Rows from block 7 of a small image classifier, named by matrix and row number. Rows with one number belong to one neuron. Each number is 500 + 25 x the weight over its row's rms, rounded and kept within 0 to 999. All counts start at 0. Numbers have three digits each.
After each neuron's rows are labels from the 100 images, of 14848, where the neuron reaches its highest value: "strongest on" is what is common among them. Only what is clearly more common there than usual is listed. The data: Sentinel-2 satellite tiles (TerraMesh).
# fc1: MLP up (model.blocks.7.mlp.fc1.weight, 960x160), inputs 80-159
# fc2: MLP down (model.blocks.7.mlp.fc2.weight, 160x960, transposed), outputs 80-159

fc1.719:479528524510482474476510475490525504493457482516499493521490495487499478504478515499563553500506513541520527567507556520582518513531477473487490535529522497529511506532516522485476509520497502507479513501483516540498488529475469445477484519
fc2.719:506524501471473461480476530525497542501549531494511487449512486506518480516514531464467510485541506495482471513477527540465514531480519494474492508528461545476494460491491504497465535498524509471504486489532489459477483481530432497514505516
strongest on: main land cover: snow or ice; main land cover: bare ground

fc1.615:522491463506510515515500518448523507502509522497498489496510512540488466463512467509509509483533527519510483514491531443469503475470518451469471438504503549474467489496520501499540487499535506490520518473505448477486491520528454540522544495
fc2.615:523518454500504523506496454491476489527502530463507526460459504524481450516524519507477470522467486483499515526504535481466455480485492485533518485489523506487524534537477521479505509475494492482530479510440518555485510452472498453535500503
strongest on: main land cover: snow or ice

fc1.270:448531483549491487531516519499551474514508491507489459465511471522490523472519492472504456498492500463453515484510493484519475519534537455492550523504499481513530482494506522464493482487461521497475488470487500516473491471498489521538480511
fc2.270:500497509470462518552534502511478468485490509501473554528491507517497506513483466490479517476487477493537528521541499520421454505496459565495460507500506511520513516480539521524504498514528511532474517512469496452493474519508530525519486449
strongest on: crops; main land cover: crops

fc1.115:514531473461451501501474529499526479521504454532490522501508542504500494493462530486473515501538543490454548526473565491499456517485480509470480508516523530492458501477507530478510487473501485486463482485535461501493553543498516535483478466
fc2.115:491425514533456484425497517468505500513501499563518491486527542527492488480529474487481487458497465500514520453494475510504501503486473517506478494500497493474546536477497518473503491491499510449524476485495510491526467467512470529532482568
strongest on: bare ground; main land cover: rangeland; main land cover: bare ground

fc1.39:490528477492475453512524498439568489461522520470499452497433464504505501497446493492485492502460532520513518489499483528503462532492522562465457446521533529519490517494523508507506494518491496475517528526476481482487464515496533484535494498
fc2.39:488465495509456498457505482437478452479489493474488496507483510492533463512472502524504495544524450532504487529501526551474508537538504523490513511493508503497483520462483500528482527489495501500521548521499540493417464496504518511497526488
strongest on: main land cover: rangeland

fc1.229:513520522521490547491464532479539489498432507503507520493471498547528457511490487520520540521514468549451494507491475493497496505452565473518489500478514518508516487474491539527545487500495542513497472478530442493509486498506480512510488535
fc2.229:550503495485487497486476466487537501528513525486482492492448502499504532486508494523499474471524511459512524520543499491494492460537449481425502499485468513509515507519491495490509481499480490493498462501476484536527496506470502443515507485
strongest on: crops; main land cover: crops

fc1.337:465492492484477481501495487509529529539482493544485481517505537485493512521475530516555519548469490524502523482515475474513532461467501507481512450519478505525492481494480513517497517514513445500510484503534490484527450501486503547517509497
fc2.337:518503524473478490539493494496480447505487501508538519487492487496518515535517496510525519430475487461484535557526514524484461487561486515435515468492486500504514479487513546465475466522456520504451503511511486527555498477498522474500492540
strongest on: snow or ice; main land cover: snow or ice

fc1.577:470503465488480472499492488494476503550508492564470445534516528512498496509533518502467469527480514505511474478486499490519517479526485522520492486514553482509479536482497467466469485463492482456494454492529476511535516529514497506517494508
fc2.577:535495479496498472533467459480539493507462522487554545528499512476511500525502501518455533527485507468514549516474518476541517483517485483494483517524506468488478530515481510500441519500545527509536474534483464510482491527578468487497461512
strongest on: bare ground; main land cover: bare ground

fc1.440:547516503520519482502568530451510486517483507489492503456478502465435471509517475510495507470482568515517475457511525448502501499503488521509528476492494500436500527492487517528539473490518526463514487492498508484505474490535472487459480499
fc2.440:507479466538517539482463540536506534453508510479524491496524503523462527524545495490522508526506492442520500518464482497461487535478489479467470533527506518537470465554482475491505513521507467484469517499459512524527475521526478511532543456
strongest on: bare ground; main land cover: bare ground

fc1.277:448507501480500496501524498461527503467558475440512481488514522491484475539540491526504487501480517473469495515471480472483477521565519510530461513512538473533481546491487539483474528511518484513483505469513528502501528524454490494503525554
fc2.277:496489517486474500502536530521496490489471477519478456488494517493506474487455511485520462502544465485488520495468494491456538534469486537535466466491520471522490491482494496482486469510556486454492518507510484489484487474515502498501497528
strongest on: main land cover: rangeland

fc1.381:480492479479549515472464537550545485470472496518523498486509502479510508476512502417509537489504518499519532498454529514487437485498500500542541507511513506535516488493497496465514482506497471528486467515443483511514432508482473459480502499
fc2.381:471514508483475498457490484491504524504501505541498513503512524491476502488561521492471467516513464472452524505473523523513495489500502525513488470471551501481490499484511528500475523471488535467519486474520496479505498480485537495489492469
strongest on: main land cover: trees

fc1.517:470511504490490509479504518506510460468461488477527494460526528532507477524471477503468523525505483481505474532483476510484540511563469501514532489476472522448550498494453521495494518479524514458511519547481475492496510494492538493490480540
fc2.517:526501517522502516548445513546487552503513477488458494521503502492527491507515475477518549516507538522541466474531515504485515456464501499489538488472556498481502529509547500544491491502504484516467475518493527477503506505529449516542532480
strongest on: main land cover: snow or ice

fc1.314:527555533500497459502490506513459547485494490482512527539520496524504480539502483542481484497488512481502526501506524499520473525501512505500523532549485527515464517506525499504492501508495551493459532514477482496463483457480515513542485549
fc2.314:500475517473467486491511502510496472477457482524505531484483517560491510485469480474492526493465529538532463477481485502488478544525506502514482500479499433508504555498495522479533506541499538531513460464477528516546498512502485459495514499
strongest on: water; main land cover: water

fc1.8:484509508510506524564480489530477492508504529498505470484460530491534471499488483527454468511506448496506500479521515473543535518520521519497519455457473517526494493510525487479550474489485508499499483498438501496447540518496479522440486529
fc2.8:470495460497510533522528505542472506470474538507504515478485502492473485502484519486573494477525520514509474511492505513483507450505525538484454533501492510516469501482515483505521455492501490509484501475524529526468520522487500500518416515
strongest on: main land cover: trees

fc1.130:515549503441534545482456450562511493508531521519461512504489525495561503547494475468468534538490520525469561502500509488476527499542507511549496503462506472510480492511479457489517462514524502474455475482500463531481516524492550487475518514
fc2.130:496522508497482521519518510497510484521531524445552458468516494534475481468491502455505472499506540517471509484504497535510511506503517484493460504489525476533505489509515490504517501529503484527525486524541482516494517488509507553516503560
strongest on: main land cover: trees

fc1.591:475520497462519512478493459508473518510516498471475504540488488524477501545452524493485480477485479534443490481534447475470483504459438536540510463490501499509535475507541507505485536479499490518505497528505542529516538498453504494509471542
fc2.591:477480508503526501519488468469529482487472494474470506513432505495490490501515492468507524484527510476493524541488466478505489483505567503524499513501493504466517499453468454437511511481466470508520459518496487503506530502470527485465508505
strongest on: main land cover: trees; clouds

fc1.641:487484462481501455511504495553495528496474500510499496478524508523486512545468489502491559476479486513530523519486480484510487518552543526544479493480490514446532475512528489522479478495498484479492507494502513500522505489410450522522541512
fc2.641:541526483466471467490554479538512513461543534489477526503505540489516488503494495567467502507493504526563478516490515515505530493520516566477533517501483518549486533506477508524541527492543537484484471487472467503500517533526513499486490546
strongest on: bare ground; main land cover: bare ground

fc1.283:525453527542482534492479508508476506549504474506466515514490528498514503507488478529484512469512473511537498473498507488473500538498534500510544485505485446494532515475538523481494472530517511516498476471479488503457500497548515494509481557
fc2.283:496484494505536511523484514502505484496498516442523498527460499502522524485494508454539440462516566507516473498485488487501530492496519559517430444461471493502482471516504493498529532521435543471501508496505526463518514508489493494567473484
strongest on: crops; main land cover: crops

fc1.380:465473501484493516521450476495512534473537489510499520493486486494514503520503506488483496488501474497528482547452471504547537470517496483480493449550520490501483514477502511514505528511464486532467481475524471483497537563480510500461487511
fc2.380:490518524523500484514568556503516500487477497490542527487470497492487525530449529477492490529489541504511504514488500501520535477461465485528477477509493514502491486558463538477516525501548463477510479498465521509504476503532523488485482500
strongest on: main land cover: snow or ice

fc1.192:508519495405504467522538482494513457519512485529463519514494483429507497520463491524511471520475483490483505489469492531509484516464490534551505520490480472492511519445504528444458525491522432464498518501483515478530477494500506518525482505
fc2.192:546482512497495497493505463491506484502471480490484499500527452499473523528560477507499496513472473493534467534517521501430566498479471484481513523551487495472459498495521551497515519512493469526489455509513481505538467510482466552528483489
strongest on: snow or ice; main land cover: snow or ice

fc1.608:491525519465474478502465515497564526494484485497505482463492488483499525511516508508464521518442516483470515507518528494481484504509453484492505525536521485468553472479478485491438494491518510523482546470477475461515488503535508502490556542
fc2.608:462467521514537479500509494497473471474478487495489472506524506504498484496469460483521469500487558466522477528524463496542486521515524515466510425514489517508484520524542493490524507524512498491479545527520465492481527511471525511532483446
strongest on: bare ground; main land cover: bare ground

fc1.36:493473479467492515511486474460514526472500538486528480503500515491506505505488533449530472499493507524484490498478497509461506481525521513541482478520452480524503510543468487459487490531554507518525514499504504524457489480511542530473502499
fc2.36:469495520508475504477493510473521509544589519479473563476473490489476531496513492513534557460470520520505491458491469521520507517484443509519495502484497524524495483514497480465478489477526537535482505498474463468498495540489482492494507475
strongest on: snow or ice; main land cover: snow or ice

fc1.629:473513512526560526491516510502530486486492464517472469492546494475484463502489502480543502539421497487467485498473482479485487488515528471450515462472494507512500497501522501499524494501515516554504496513541491500492536516471504515513495472
fc2.629:480519498507529507552509500527497494479492465434481518516522481520517497552522464490503490506523550491490509521475483515486542474514522525506470497508513485519527512491535477512480493498547502487470523541475465505501500541466511526488489478
strongest on: snow or ice; main land cover: snow or ice

fc1.2:510489498502486505495471487459485494538503505506535512542505476564550496513486508535492518498503497523512477528504499543494497540515521490470539511497492532474514489526476505462535485467512484512530536479468491508472476448477488496493511502
fc2.2:489473514480494508547498516482498475444536486506484502528475445470468465523527502495526531533501484509479516504511471519525472441522514500477513475569490493504471528530500518534490484508488496503480482482539504495545537499515528502487500492
strongest on: main land cover: rangeland

fc1.735:526492489517512506539446526475488497496521544492489473473502525546509508481487510521517494502458496520468464487504508471474505483484510522498470509532546506488484494490516494493481521484526524511482516486526520494562472468499520475450544493
fc2.735:514519537477501512496493524539494487531491508489475505499476478465465553459513526485511508521528459530489499491512436481508460485515526532485483474466487518493506494512496469486442485494505449464523506486488522546516510495494498556502516476
strongest on: water; main land cover: water

fc1.328:489491519465500480546549538520493499539477460495489500512506476567485501562523486472472488536521476524495494500466506527515473533467530520463495501514509504480521524492512476437463488497500519522450499474464500543466496508506492539508508456
fc2.328:484464513519502538504563482507460440487482488509508555488474520462506488517489520488478550497536507485457499486501488485473556522537489493474516453478504497497498496489535505501455480473468473459500563479516507542472461518568497508489513479
strongest on: bare ground

fc1.222:503508544491501490480513484539512516481510521524528513455507495480490503498571511498493475509524492518458500493476506481486471494501561498535510488510534479538512504504547481505507507520518512549515535458492510468516486505507472510519494558
fc2.222:495508521518482468509501508553539448529491520493480510511498516461519473493516528473463478524507488475541487535508488508458524472474506513508488495518504445443528473476521473528498487502445514471515507517535487546505476515505516506483510500
strongest on: snow or ice; main land cover: snow or ice

fc1.188:465568503510534530486451499512529461525468536489528498492500519480507454440479492480514513486527519486498569500493525495522486495485481522508480513515529479479453532520519517496485497543485492456480500499498508471430499498480500525499491509
fc2.188:528514478473499534493491507509475480481497475539497482460511496537507527519479470494458538504473532533501514528509500491490502485540554470506477508493458506521508484534501491479547500483521557526479541461466552473512471493517479510504525470
strongest on: bare ground; main land cover: bare ground

fc1.710:493484507483479461513506472511516545470540501533502500488521506500501489514512483513522478472513503537465511516534534480456506506443535501536484496526525431463513497485465491500476544516469523510516481519483510520414540500490483485471532487
fc2.710:526467468497482509562546486476483440484499494474484491482528526519462467543491508533540492515497512450514495425541523514513474488499479522460494490533538500505520480479538503464517517497520482486516521536508468500498514513530482545494492490
strongest on: main land cover: trees; clouds

fc1.166:490493483530527517523503508539485574471533490536487542518464486512504488544468525504518477496487522519526466533508435506490502511487537457478488462522488458514519507507518512528479484507553503493516528505529472521502513529502492493524523530
fc2.166:522518473512498487511499461554536442499441523498535514510518495503513486546486469512481465519465508476537484543450514502495497548499497472477532479476461459485555553514499495507500471485498505484504458503529473494478471444515513541503481506
strongest on: main land cover: snow or ice

fc1.546:535483488499522505525489489487489495534526515470491489511501476562532450495466539500506491445484544509519496475493508538492498471485504505511494495557493500492492500468461505571498514500515500501523498512491441480503484516510481518553519486
fc2.546:531488498491519464505537504474508504527500483452453500448507493493526467524497500523470517497534431478523481485503515508440507534465468504490547530465530535471486496492525495494481531483482493550495505489468497458468519488474460504499563483
strongest on: snow or ice; main land cover: snow or ice; main land cover: water

fc1.106:502472508489501527427524497475480512511533507458461488509489472513462504507516522549504502502510476498463503480472465472549570467483494513511518488501525531512509467508500469536501524510559503474506514471474475496543489465520484499491509515
fc2.106:517525459469491451501470462500483512501469505473514506495516473487508544477516488509486474496505528545466454496464533509475503556519472529548465499527517502486476494517494537502518528521494501519494531461493459472515509514513469501509465493
strongest on: main land cover: snow or ice