Rows from block 6 of a small image classifier, named by matrix and row number. Rows with one number belong to one neuron. Each number is 500 + 50 x the weight over its row's rms, rounded and kept within 0 to 999. All counts start at 0. Numbers have three digits each.
After each neuron's rows are labels from the 100 images, of 14848, where the neuron reaches its highest value: "responds to" is what is common among them. Only what is clearly more common there than usual is listed. The data: Sentinel-2 satellite tiles (TerraMesh).
# fc1: MLP up (model.blocks.6.mlp.fc1.weight, 960x160), inputs 80-159
# fc2: MLP down (model.blocks.6.mlp.fc2.weight, 160x960, transposed), outputs 80-159

fc1.115:470526491497535438548503547523566492484565451440429498452559467543506485493499461527457536626465424474444549487474565493468484490597482514609480499441460489402582501562556479524437402472551518568398508510492534538527475425451543565564499529
fc2.115:501446451549476482369547496513474453407442410513461534487465526499582459373513431485515427446500507381480525557450540486502610509563506508545530516513591553485443505569437527453533465498495490565505512474555466489469548606567477430455524455
responds to: main land cover: water

fc1.129:579491449428508439511521552460475529429496541531552454515516566578561464511432422449502479617515538382509556495464501495438437537537585483463486571529624531507464552465402556515519577530463544521543529577470487560511497433450458501451480458
fc2.129:557523412465550441487538560531535514559540444508517491479521548469483421437507521546547602506485553520489577549493377492502410517494559520527530459414531520559500588444496646509460497502511507497483484536520574643531477479479485526536479479
responds to: main land cover: water

fc1.711:536452580533483545509498439431549522472470486591519462453416436445451532481632519568468553565480466495473498620479461549528413468480466432608490533467492550551542488521533495500443571526550449549529506422498465489474479418464493472507462573
fc2.711:461579491495457460446508537493534487474496431591518491494518492520428480549530551480468582508455519474567537484470469505534514459497584551525561487526524500634553512457408513546555494338474453553444511537433531494615446571462507520474439521
responds to: main land cover: snow or ice

fc1.473:582568488527557402562541456518489478529447490479511494532456514522461521468561504460522481554515554493575494490444442529429527616524488445465664510414417522501561446478442503546586494412524477488475555492514394507534468495450512447443481353
fc2.473:522528451539538510650512536476467536478422536525384501469512590469417555499480472575524558466435527540632604581525500527617547452516503523549430486563503547486525546489621450527525513526500514491545518530582454540474493469527521461432581558
responds to: main land cover: water

fc1.541:429485483487457435526484428466522406493520433510554498523481553530456424409607504460441469431515485533484491499393502542520551534524445552509520464459422553489437525517410485519510505458454546495480489542454518424519558443446449563547454493
fc2.541:513484451500545498429439453394451544665532541561451499493610511479591489464519455563510498521550477429450500468511488434551546433524522483543572505513477512554418488533448584485559470469484562531463429524466421502480541455597472497529462438
responds to: bare ground; main land cover: rangeland; main land cover: bare ground

fc1.99:520427568451427589661581484496438537485379493468466512558447448508534537508554432479417548598434554541491557527528508445476512454508475576495500541393509544494518522519435525464522572473479537451402426526540432462531585457525491511523485478
fc2.99:468574462516437418524353449479494489527443486549613496558489418489469567466564458523505536553506474433524462558448417560452499481478567501555510570554565420574552567491512524486446530491419490437458613610490488514511490513467529508542600435
responds to: water; main land cover: water; bare ground

fc1.425:511495449470436521456496496539502530500451539449516477456446496437462450511563493473502512497560463545450587476524554530459613502506547497547509401497440462492473409422444496506457494459546512488567559453474541560571457481441536420499552587
fc2.425:483437539554499529512466510536510455463489523500561533509592569506521542448515532617443399506533478479473482478473567490476446510661488595473451472557418501547512531576497542469501553470476487523413458477433522524462513517457570539432483439
responds to: water; main land cover: water

fc1.225:540489520553595475601496519476504554547433440488535521602492561576412501595435495445552487424473537532502521533529499588550551418572480525545473529539485506570490555481522572474499488425652519435542452502472458541464528479566514455502429610
fc2.225:561489558505611511422530530505541481561468435596518447485441477517487440466472546493510552510456607492465547552602490476548551460510417415471461462465486475523531467542521431504453515496426537430593436424457532458548565584398463513444523463
responds to: main land cover: water

fc1.700:505543444559431396525469466534437503522536489540560450535459539534541510465455516433510533519444488468445570546467440436572505449484464530468533531450478443506507580501528566530540573517479545590496559484482601531518550446442451478503515526
fc2.700:483449553594458459589526527503501445535465565532404539484506514461494452523472536512525441514491478473561584545469546528382503451591581469508488511476523406463415588452463518451537436449496601453494529548544464467500437565473405497475497406
responds to: main land cover: rangeland

fc1.566:467459531535450514512462476543508457533480540594462503514542519494523452444482482553509503479486427381403526458448461440485517538539590496511566498558448477458592492494480567437601543500477436530518540466559511483443511474411459430402498488
fc2.566:425527508437546525506486536598492407539400527568523473510543489515513470476485494610469586468441508463623431491518534512471512608560625433545434475478436572571486561491446420497516398452518487487554414596493427369603431496484512490533562502
responds to: main land cover: rangeland

fc1.215:477600552422524400521551473459403546565557478476456549484471524499489466502449531516435437557562552451452399516532450433520421539521572579487594416552447471496526432532576483408503519622529565449481508521410490450474503566529548455558458498
fc2.215:482582511468444454472550444521497464509537532501419545559487408484469489477478498457526510523439441527488415444563540462485488436501561544495500546555470519502452508460459514467489484557594463523517538424533512459528613584580541516422468373
responds to: snow or ice; main land cover: snow or ice

fc1.154:469482486502491620509496480531394567513523451504477491573483472615503468505496423552471473550466522482494439552490402513523494559473503400520443477473434517415574407577546521491468401493503488473423511500445434445393475439379439446503549471
fc2.154:535511472490471462480446457594622497474488447481557474485480553413459459439514520416461482451487509471440564462502528458506548535544484594429546390500510465485487467525459436519553474436594449446472509422528449558510407477497458515429577509
responds to: water; main land cover: water

fc1.584:477484433451495468519621446485470502586593513464508469481473509452491498470468542485600506471498552596597496514551477529612538506478562500498421475545456408488526492541508532509468586554536425542529477479406539495502485462552607478531519472
fc2.584:504528566580518500557457463509542501510416491495533471520484480504520509551536470558533535510486405489475536464475470499480496459517499558350525445455573509481641505449528482496619453510504501454520559598471537419569529500554448544492535540
responds to: main land cover: bare ground

fc1.755:446537534557518540555425442442502467499459568487493405527582491508514481438528601530447517523474501465510399557399536524378534350477539497509504465563462464441456535522579476521484522527467449407542547458486422595490392491406595495459405530
fc2.755:444415451498465434515555561539484485542617453539425462496513492531455485441453570430465516531489417389521513447497497517465524471508442560508472505466488522485511512563403516489492550456516510449411435571425566466478515482484472548517531434
responds to: bare ground; main land cover: bare ground; main land cover: water

fc1.428:487490456571475466576480484391425434601466512513504469420469618485534449494561478523444475520420535501526508409508498515518511498509547585449428471515454523455415533533475539533531512425557473519518663524478489492492509452539488470554556503
fc2.428:574483430516595544572551448567603566543421511519421542519527480493518502504476480478431508537476526506593561503447463497472560494451423507445421596518528497587475517513528539458478408491501456467511450606501441461518495513416374491519479488
responds to: main land cover: bare ground

fc1.752:431517495551515491400475416513604569547545482465522519560481438477510502503440493505481534469591569462518396571497562478473592569470456561477534500516467563564581496573531521570541428531519502546548541541481479459415489413510418497488472590
fc2.752:519464400482417398454495510571530519491417575438498554466503508522553568426517519487529547508493406391579506394482498430489523494496576492535436543462394458438404602510507439562562483462443561542578452522502504472514355511507529482425446506
responds to: main land cover: snow or ice; main land cover: water

fc1.258:474561480460536496547482516474505458549365529553525450521477581488489500417508491527401402444470492447450398535499417540470449488507547482492522445517435495431406520596401475484499522470340521532442518457515481506520524550474466536500500531
fc2.258:513440452518485521498545487521499537416532517460484447581444445487448489475512589521558490478418509586496479551547472525472529454509502629475489579563536478502562379453481562611536566489582502463539440505494470440519440588599507471563492479
responds to: main land cover: snow or ice

fc1.758:472478519571525539547533561583518443512515493551494504368382573465432489489468418473480543452513538495519488537463554542567498627432507481441484499426464479512503545515560430511612474463552536432511557481534446412565521420459522485541472405
fc2.758:538432468501469575448553499592505470485513435491562588530601555436532536508512587497564515425470490484507538510479502505463465507562504475516463476565473552513542509536437466534457534452577498489566522515511550564533603433493396548476475557
responds to: water; main land cover: water

fc1.52:427439492516476519483424516580466490540532387449442539489487544448491515575517506462508484425457546570508519424580517509498569469488582551401525527552532475441520463523571490520489538532465493461501560494522444464573613490497482480466503428
fc2.52:501486453527453556507470476484528506453548513422482455491461459461462540553400593572589581544457529501442510507487514539512530461555473640485456496508469609436541538534563509464489570481469477477468485437561557482615552407589498454457526456
responds to: bare ground; main land cover: rangeland; main land cover: bare ground

fc1.201:536471465494352453505582487489460457614502550513454527483442516503505469496492568516431465461433622478411597489502579557444514482428465498528524503529526395475475429585493449473527516534394434465456456447536528544480509486401538616533515506
fc2.201:512500468483433475457429548412517525402449534434553481399493443531513470528535541500556571465457476509479514510481488522532493476519456533430405484399557472402508437439523480502503462586458589496528422507480522573411503410437538456466604511
responds to: bare ground; main land cover: rangeland; main land cover: bare ground

fc1.119:470498461547348562590427414435534436480599552576602475514490401610554497570546444566496540509481481543516519530402528504466531543518442538519568480526516535481446431488509507486450454494590480493612593538555572458502534430443514474509536473
fc2.119:602520535548463571437510410521489514462587523519483522493485426442423494512510430429472562495454502344609456554482484452473493430587505432440518516517456614465551437439490457524454622433512517526429481544466495510433551511532496546425448400
responds to: water; main land cover: water

fc1.577:469483562374563527400518514403551503494471421503476545476493451499496549530579405460480507423513471493501512493520550493558427483488455492541614535521530401534461595624511469478471530580451484442462492448489512553543516549435420482425446498
fc2.577:489518471512427531473454422571454492502565490533554498490494507429492501458469533528551506507461489516506559478425480522502540484460439452493508447589515568438636523501522504472571617509616465495496593530525541355469447567471534465460523593
responds to: bare ground; main land cover: bare ground

fc1.580:397433436538467427531557519434445487492494433548468487495497504525584557518460538562478484463543566492460503567430537599515593535538547426467525497450518467523527557500391509464486450521491503553387466434546577503492483465430523440524413504
fc2.580:506580461424525419519478473457615581501490554445542484484449499600542506551481484556519455560479450522524528524475432509461510423353544498540467502586453515537605439520501579538448512455508573453491606443492548533446473378547459453500535522
responds to: main land cover: rangeland

fc1.81:589483526496532556556506400486524457461496443575449507581518517463479519415499599502336492598567547459519457435495536551429442481502467507624510477456471445514558510478593481469443488472490511505457505542466479508477560575441569497528567526
fc2.81:532463569512451476634553567587458492490420425518466508482467475452494457565542459478524441640419480530549622502509500489463527454537552495497453487494522580531534452537432492505525454423415490489383492558539452568539398460496502512419509575
responds to: main land cover: water; bare ground

fc1.415:469421588475580440522433489398550444468430491490518509599525607539488552521602539524452560501461472492457529476540497495492520521503491477513483512613566424522509468518578479511396572553578522538575488459482544449539481501563525535541502466
fc2.415:468485557472544481469453539564483526486436470389499469509472461501551540519492519537457531409466514515509441522495553468483498443508560541449473380479466471523570391460495503551472450485421524594395581556513474547557540587570566525464487516
responds to: snow or ice; main land cover: snow or ice

fc1.127:378428420443444540503449477515524527452443519602562541498491593451525426439482399562485570548588552470406395486501469418511524525550450545510527539582466472520579501492513488501450501450523429515518464486455544422553436463495535426597421559
fc2.127:519591592650439545532542496543513492415520488425544494536468480483558476506539530529394577508390494463543568448566492494526515572430453497525421506531473481570539478531422493491546484516442509447460418554533556463544526515531449455442493554
responds to: main land cover: snow or ice

fc1.698:419549523455421472424469511483471456517509522523478520420496604599484441534489469434554394538479540559514480567468506505419507510388589572401553520560399513487496377437478505550402514494559453457487391526465553499427473527500428539489496524
fc2.698:435533442497498383511637423475563510483524449475478486511531462459417581585448459569535488486492453494556510510466484393540535378502518544457467438574500592606526487565427550559534510554484570465537562464493452552491517556524503503571410553
responds to: snow or ice; main land cover: snow or ice

fc1.510:498507485503625520565482512568471493494547475521489553550414500541467515469442511365515513527495574418492518483412471523479577482486517482534545432453535601481489455463455504540513574526543576510486582568527434610461518514470423504497490423
fc2.510:518515438427519514435565546463511489545450442502447440449503441539543526449496498513633554510481453537622513527464474438435538534545545451494504506489440489490468478420488599547522520434505510521429518472479516410504522570574569581557484583
responds to: main land cover: rangeland

fc1.256:510536582532447555477405448526468544479502637624507425471551481514516519510542467489591515548425552503559565488526532505521488444516534475602528514413519512540506488470473437619518575505562540538388502449508521571476514509478533509487476474
fc2.256:523484428458486523547540474564514480512518519484467530503462313510508496470586408533513453571559448494529431589407491464497431474499521545493393513463494488443502518418541473510549447501513453534500483411529535467551502493453425488557427518
responds to: bare ground; main land cover: bare ground

fc1.712:456487523556579520529506485527533519537460424506511509447472547521520556505567487532479545537475551522509630494539445468606444514525466429612536608568489578493485500527491562535464534463503425491531531509470514485478478467544519415582425476
fc2.712:401455513468391548469542489461532481430469504519483534483522473513535413487505605584477519466507492480564485521438493570532429492562384569528576477491366484536497574405519527537517464419415436481425441483544564565518431475463525504497482491
responds to: water; main land cover: water

fc1.24:491427487439475484589506522502483392481452375579496459481620543496546479594558595466464514533482508579418425486464544585372490499496507488534554468515568510512431508492531531433550460494562471579421476467518471588467526525544488481480468532
fc2.24:448545426475553478539550456474476480473567538503515543498533557418452520532557523459441458507548527437662562468574540586575540540519444553479555554480504466444518487481437470479478531459461596561494519504429431484473560529415481487445597431
responds to: bare ground; main land cover: water

fc1.662:476599618423525520475540487444445497434581402506417528426426514535511411509535438517502445542480471488527437446517468583576425363536470599535400476462586489498554468510493472515422531478518472541513460440378487473549483525515500503478407480
fc2.662:570465477415454385524452475449489480539389448563434456561491536491454563515567438491384541500560503561537466546499600457506523490478513562419495489518473506605496539446504506539489472466557581390463480459523537450470438453503448517571515491
responds to: water; main land cover: water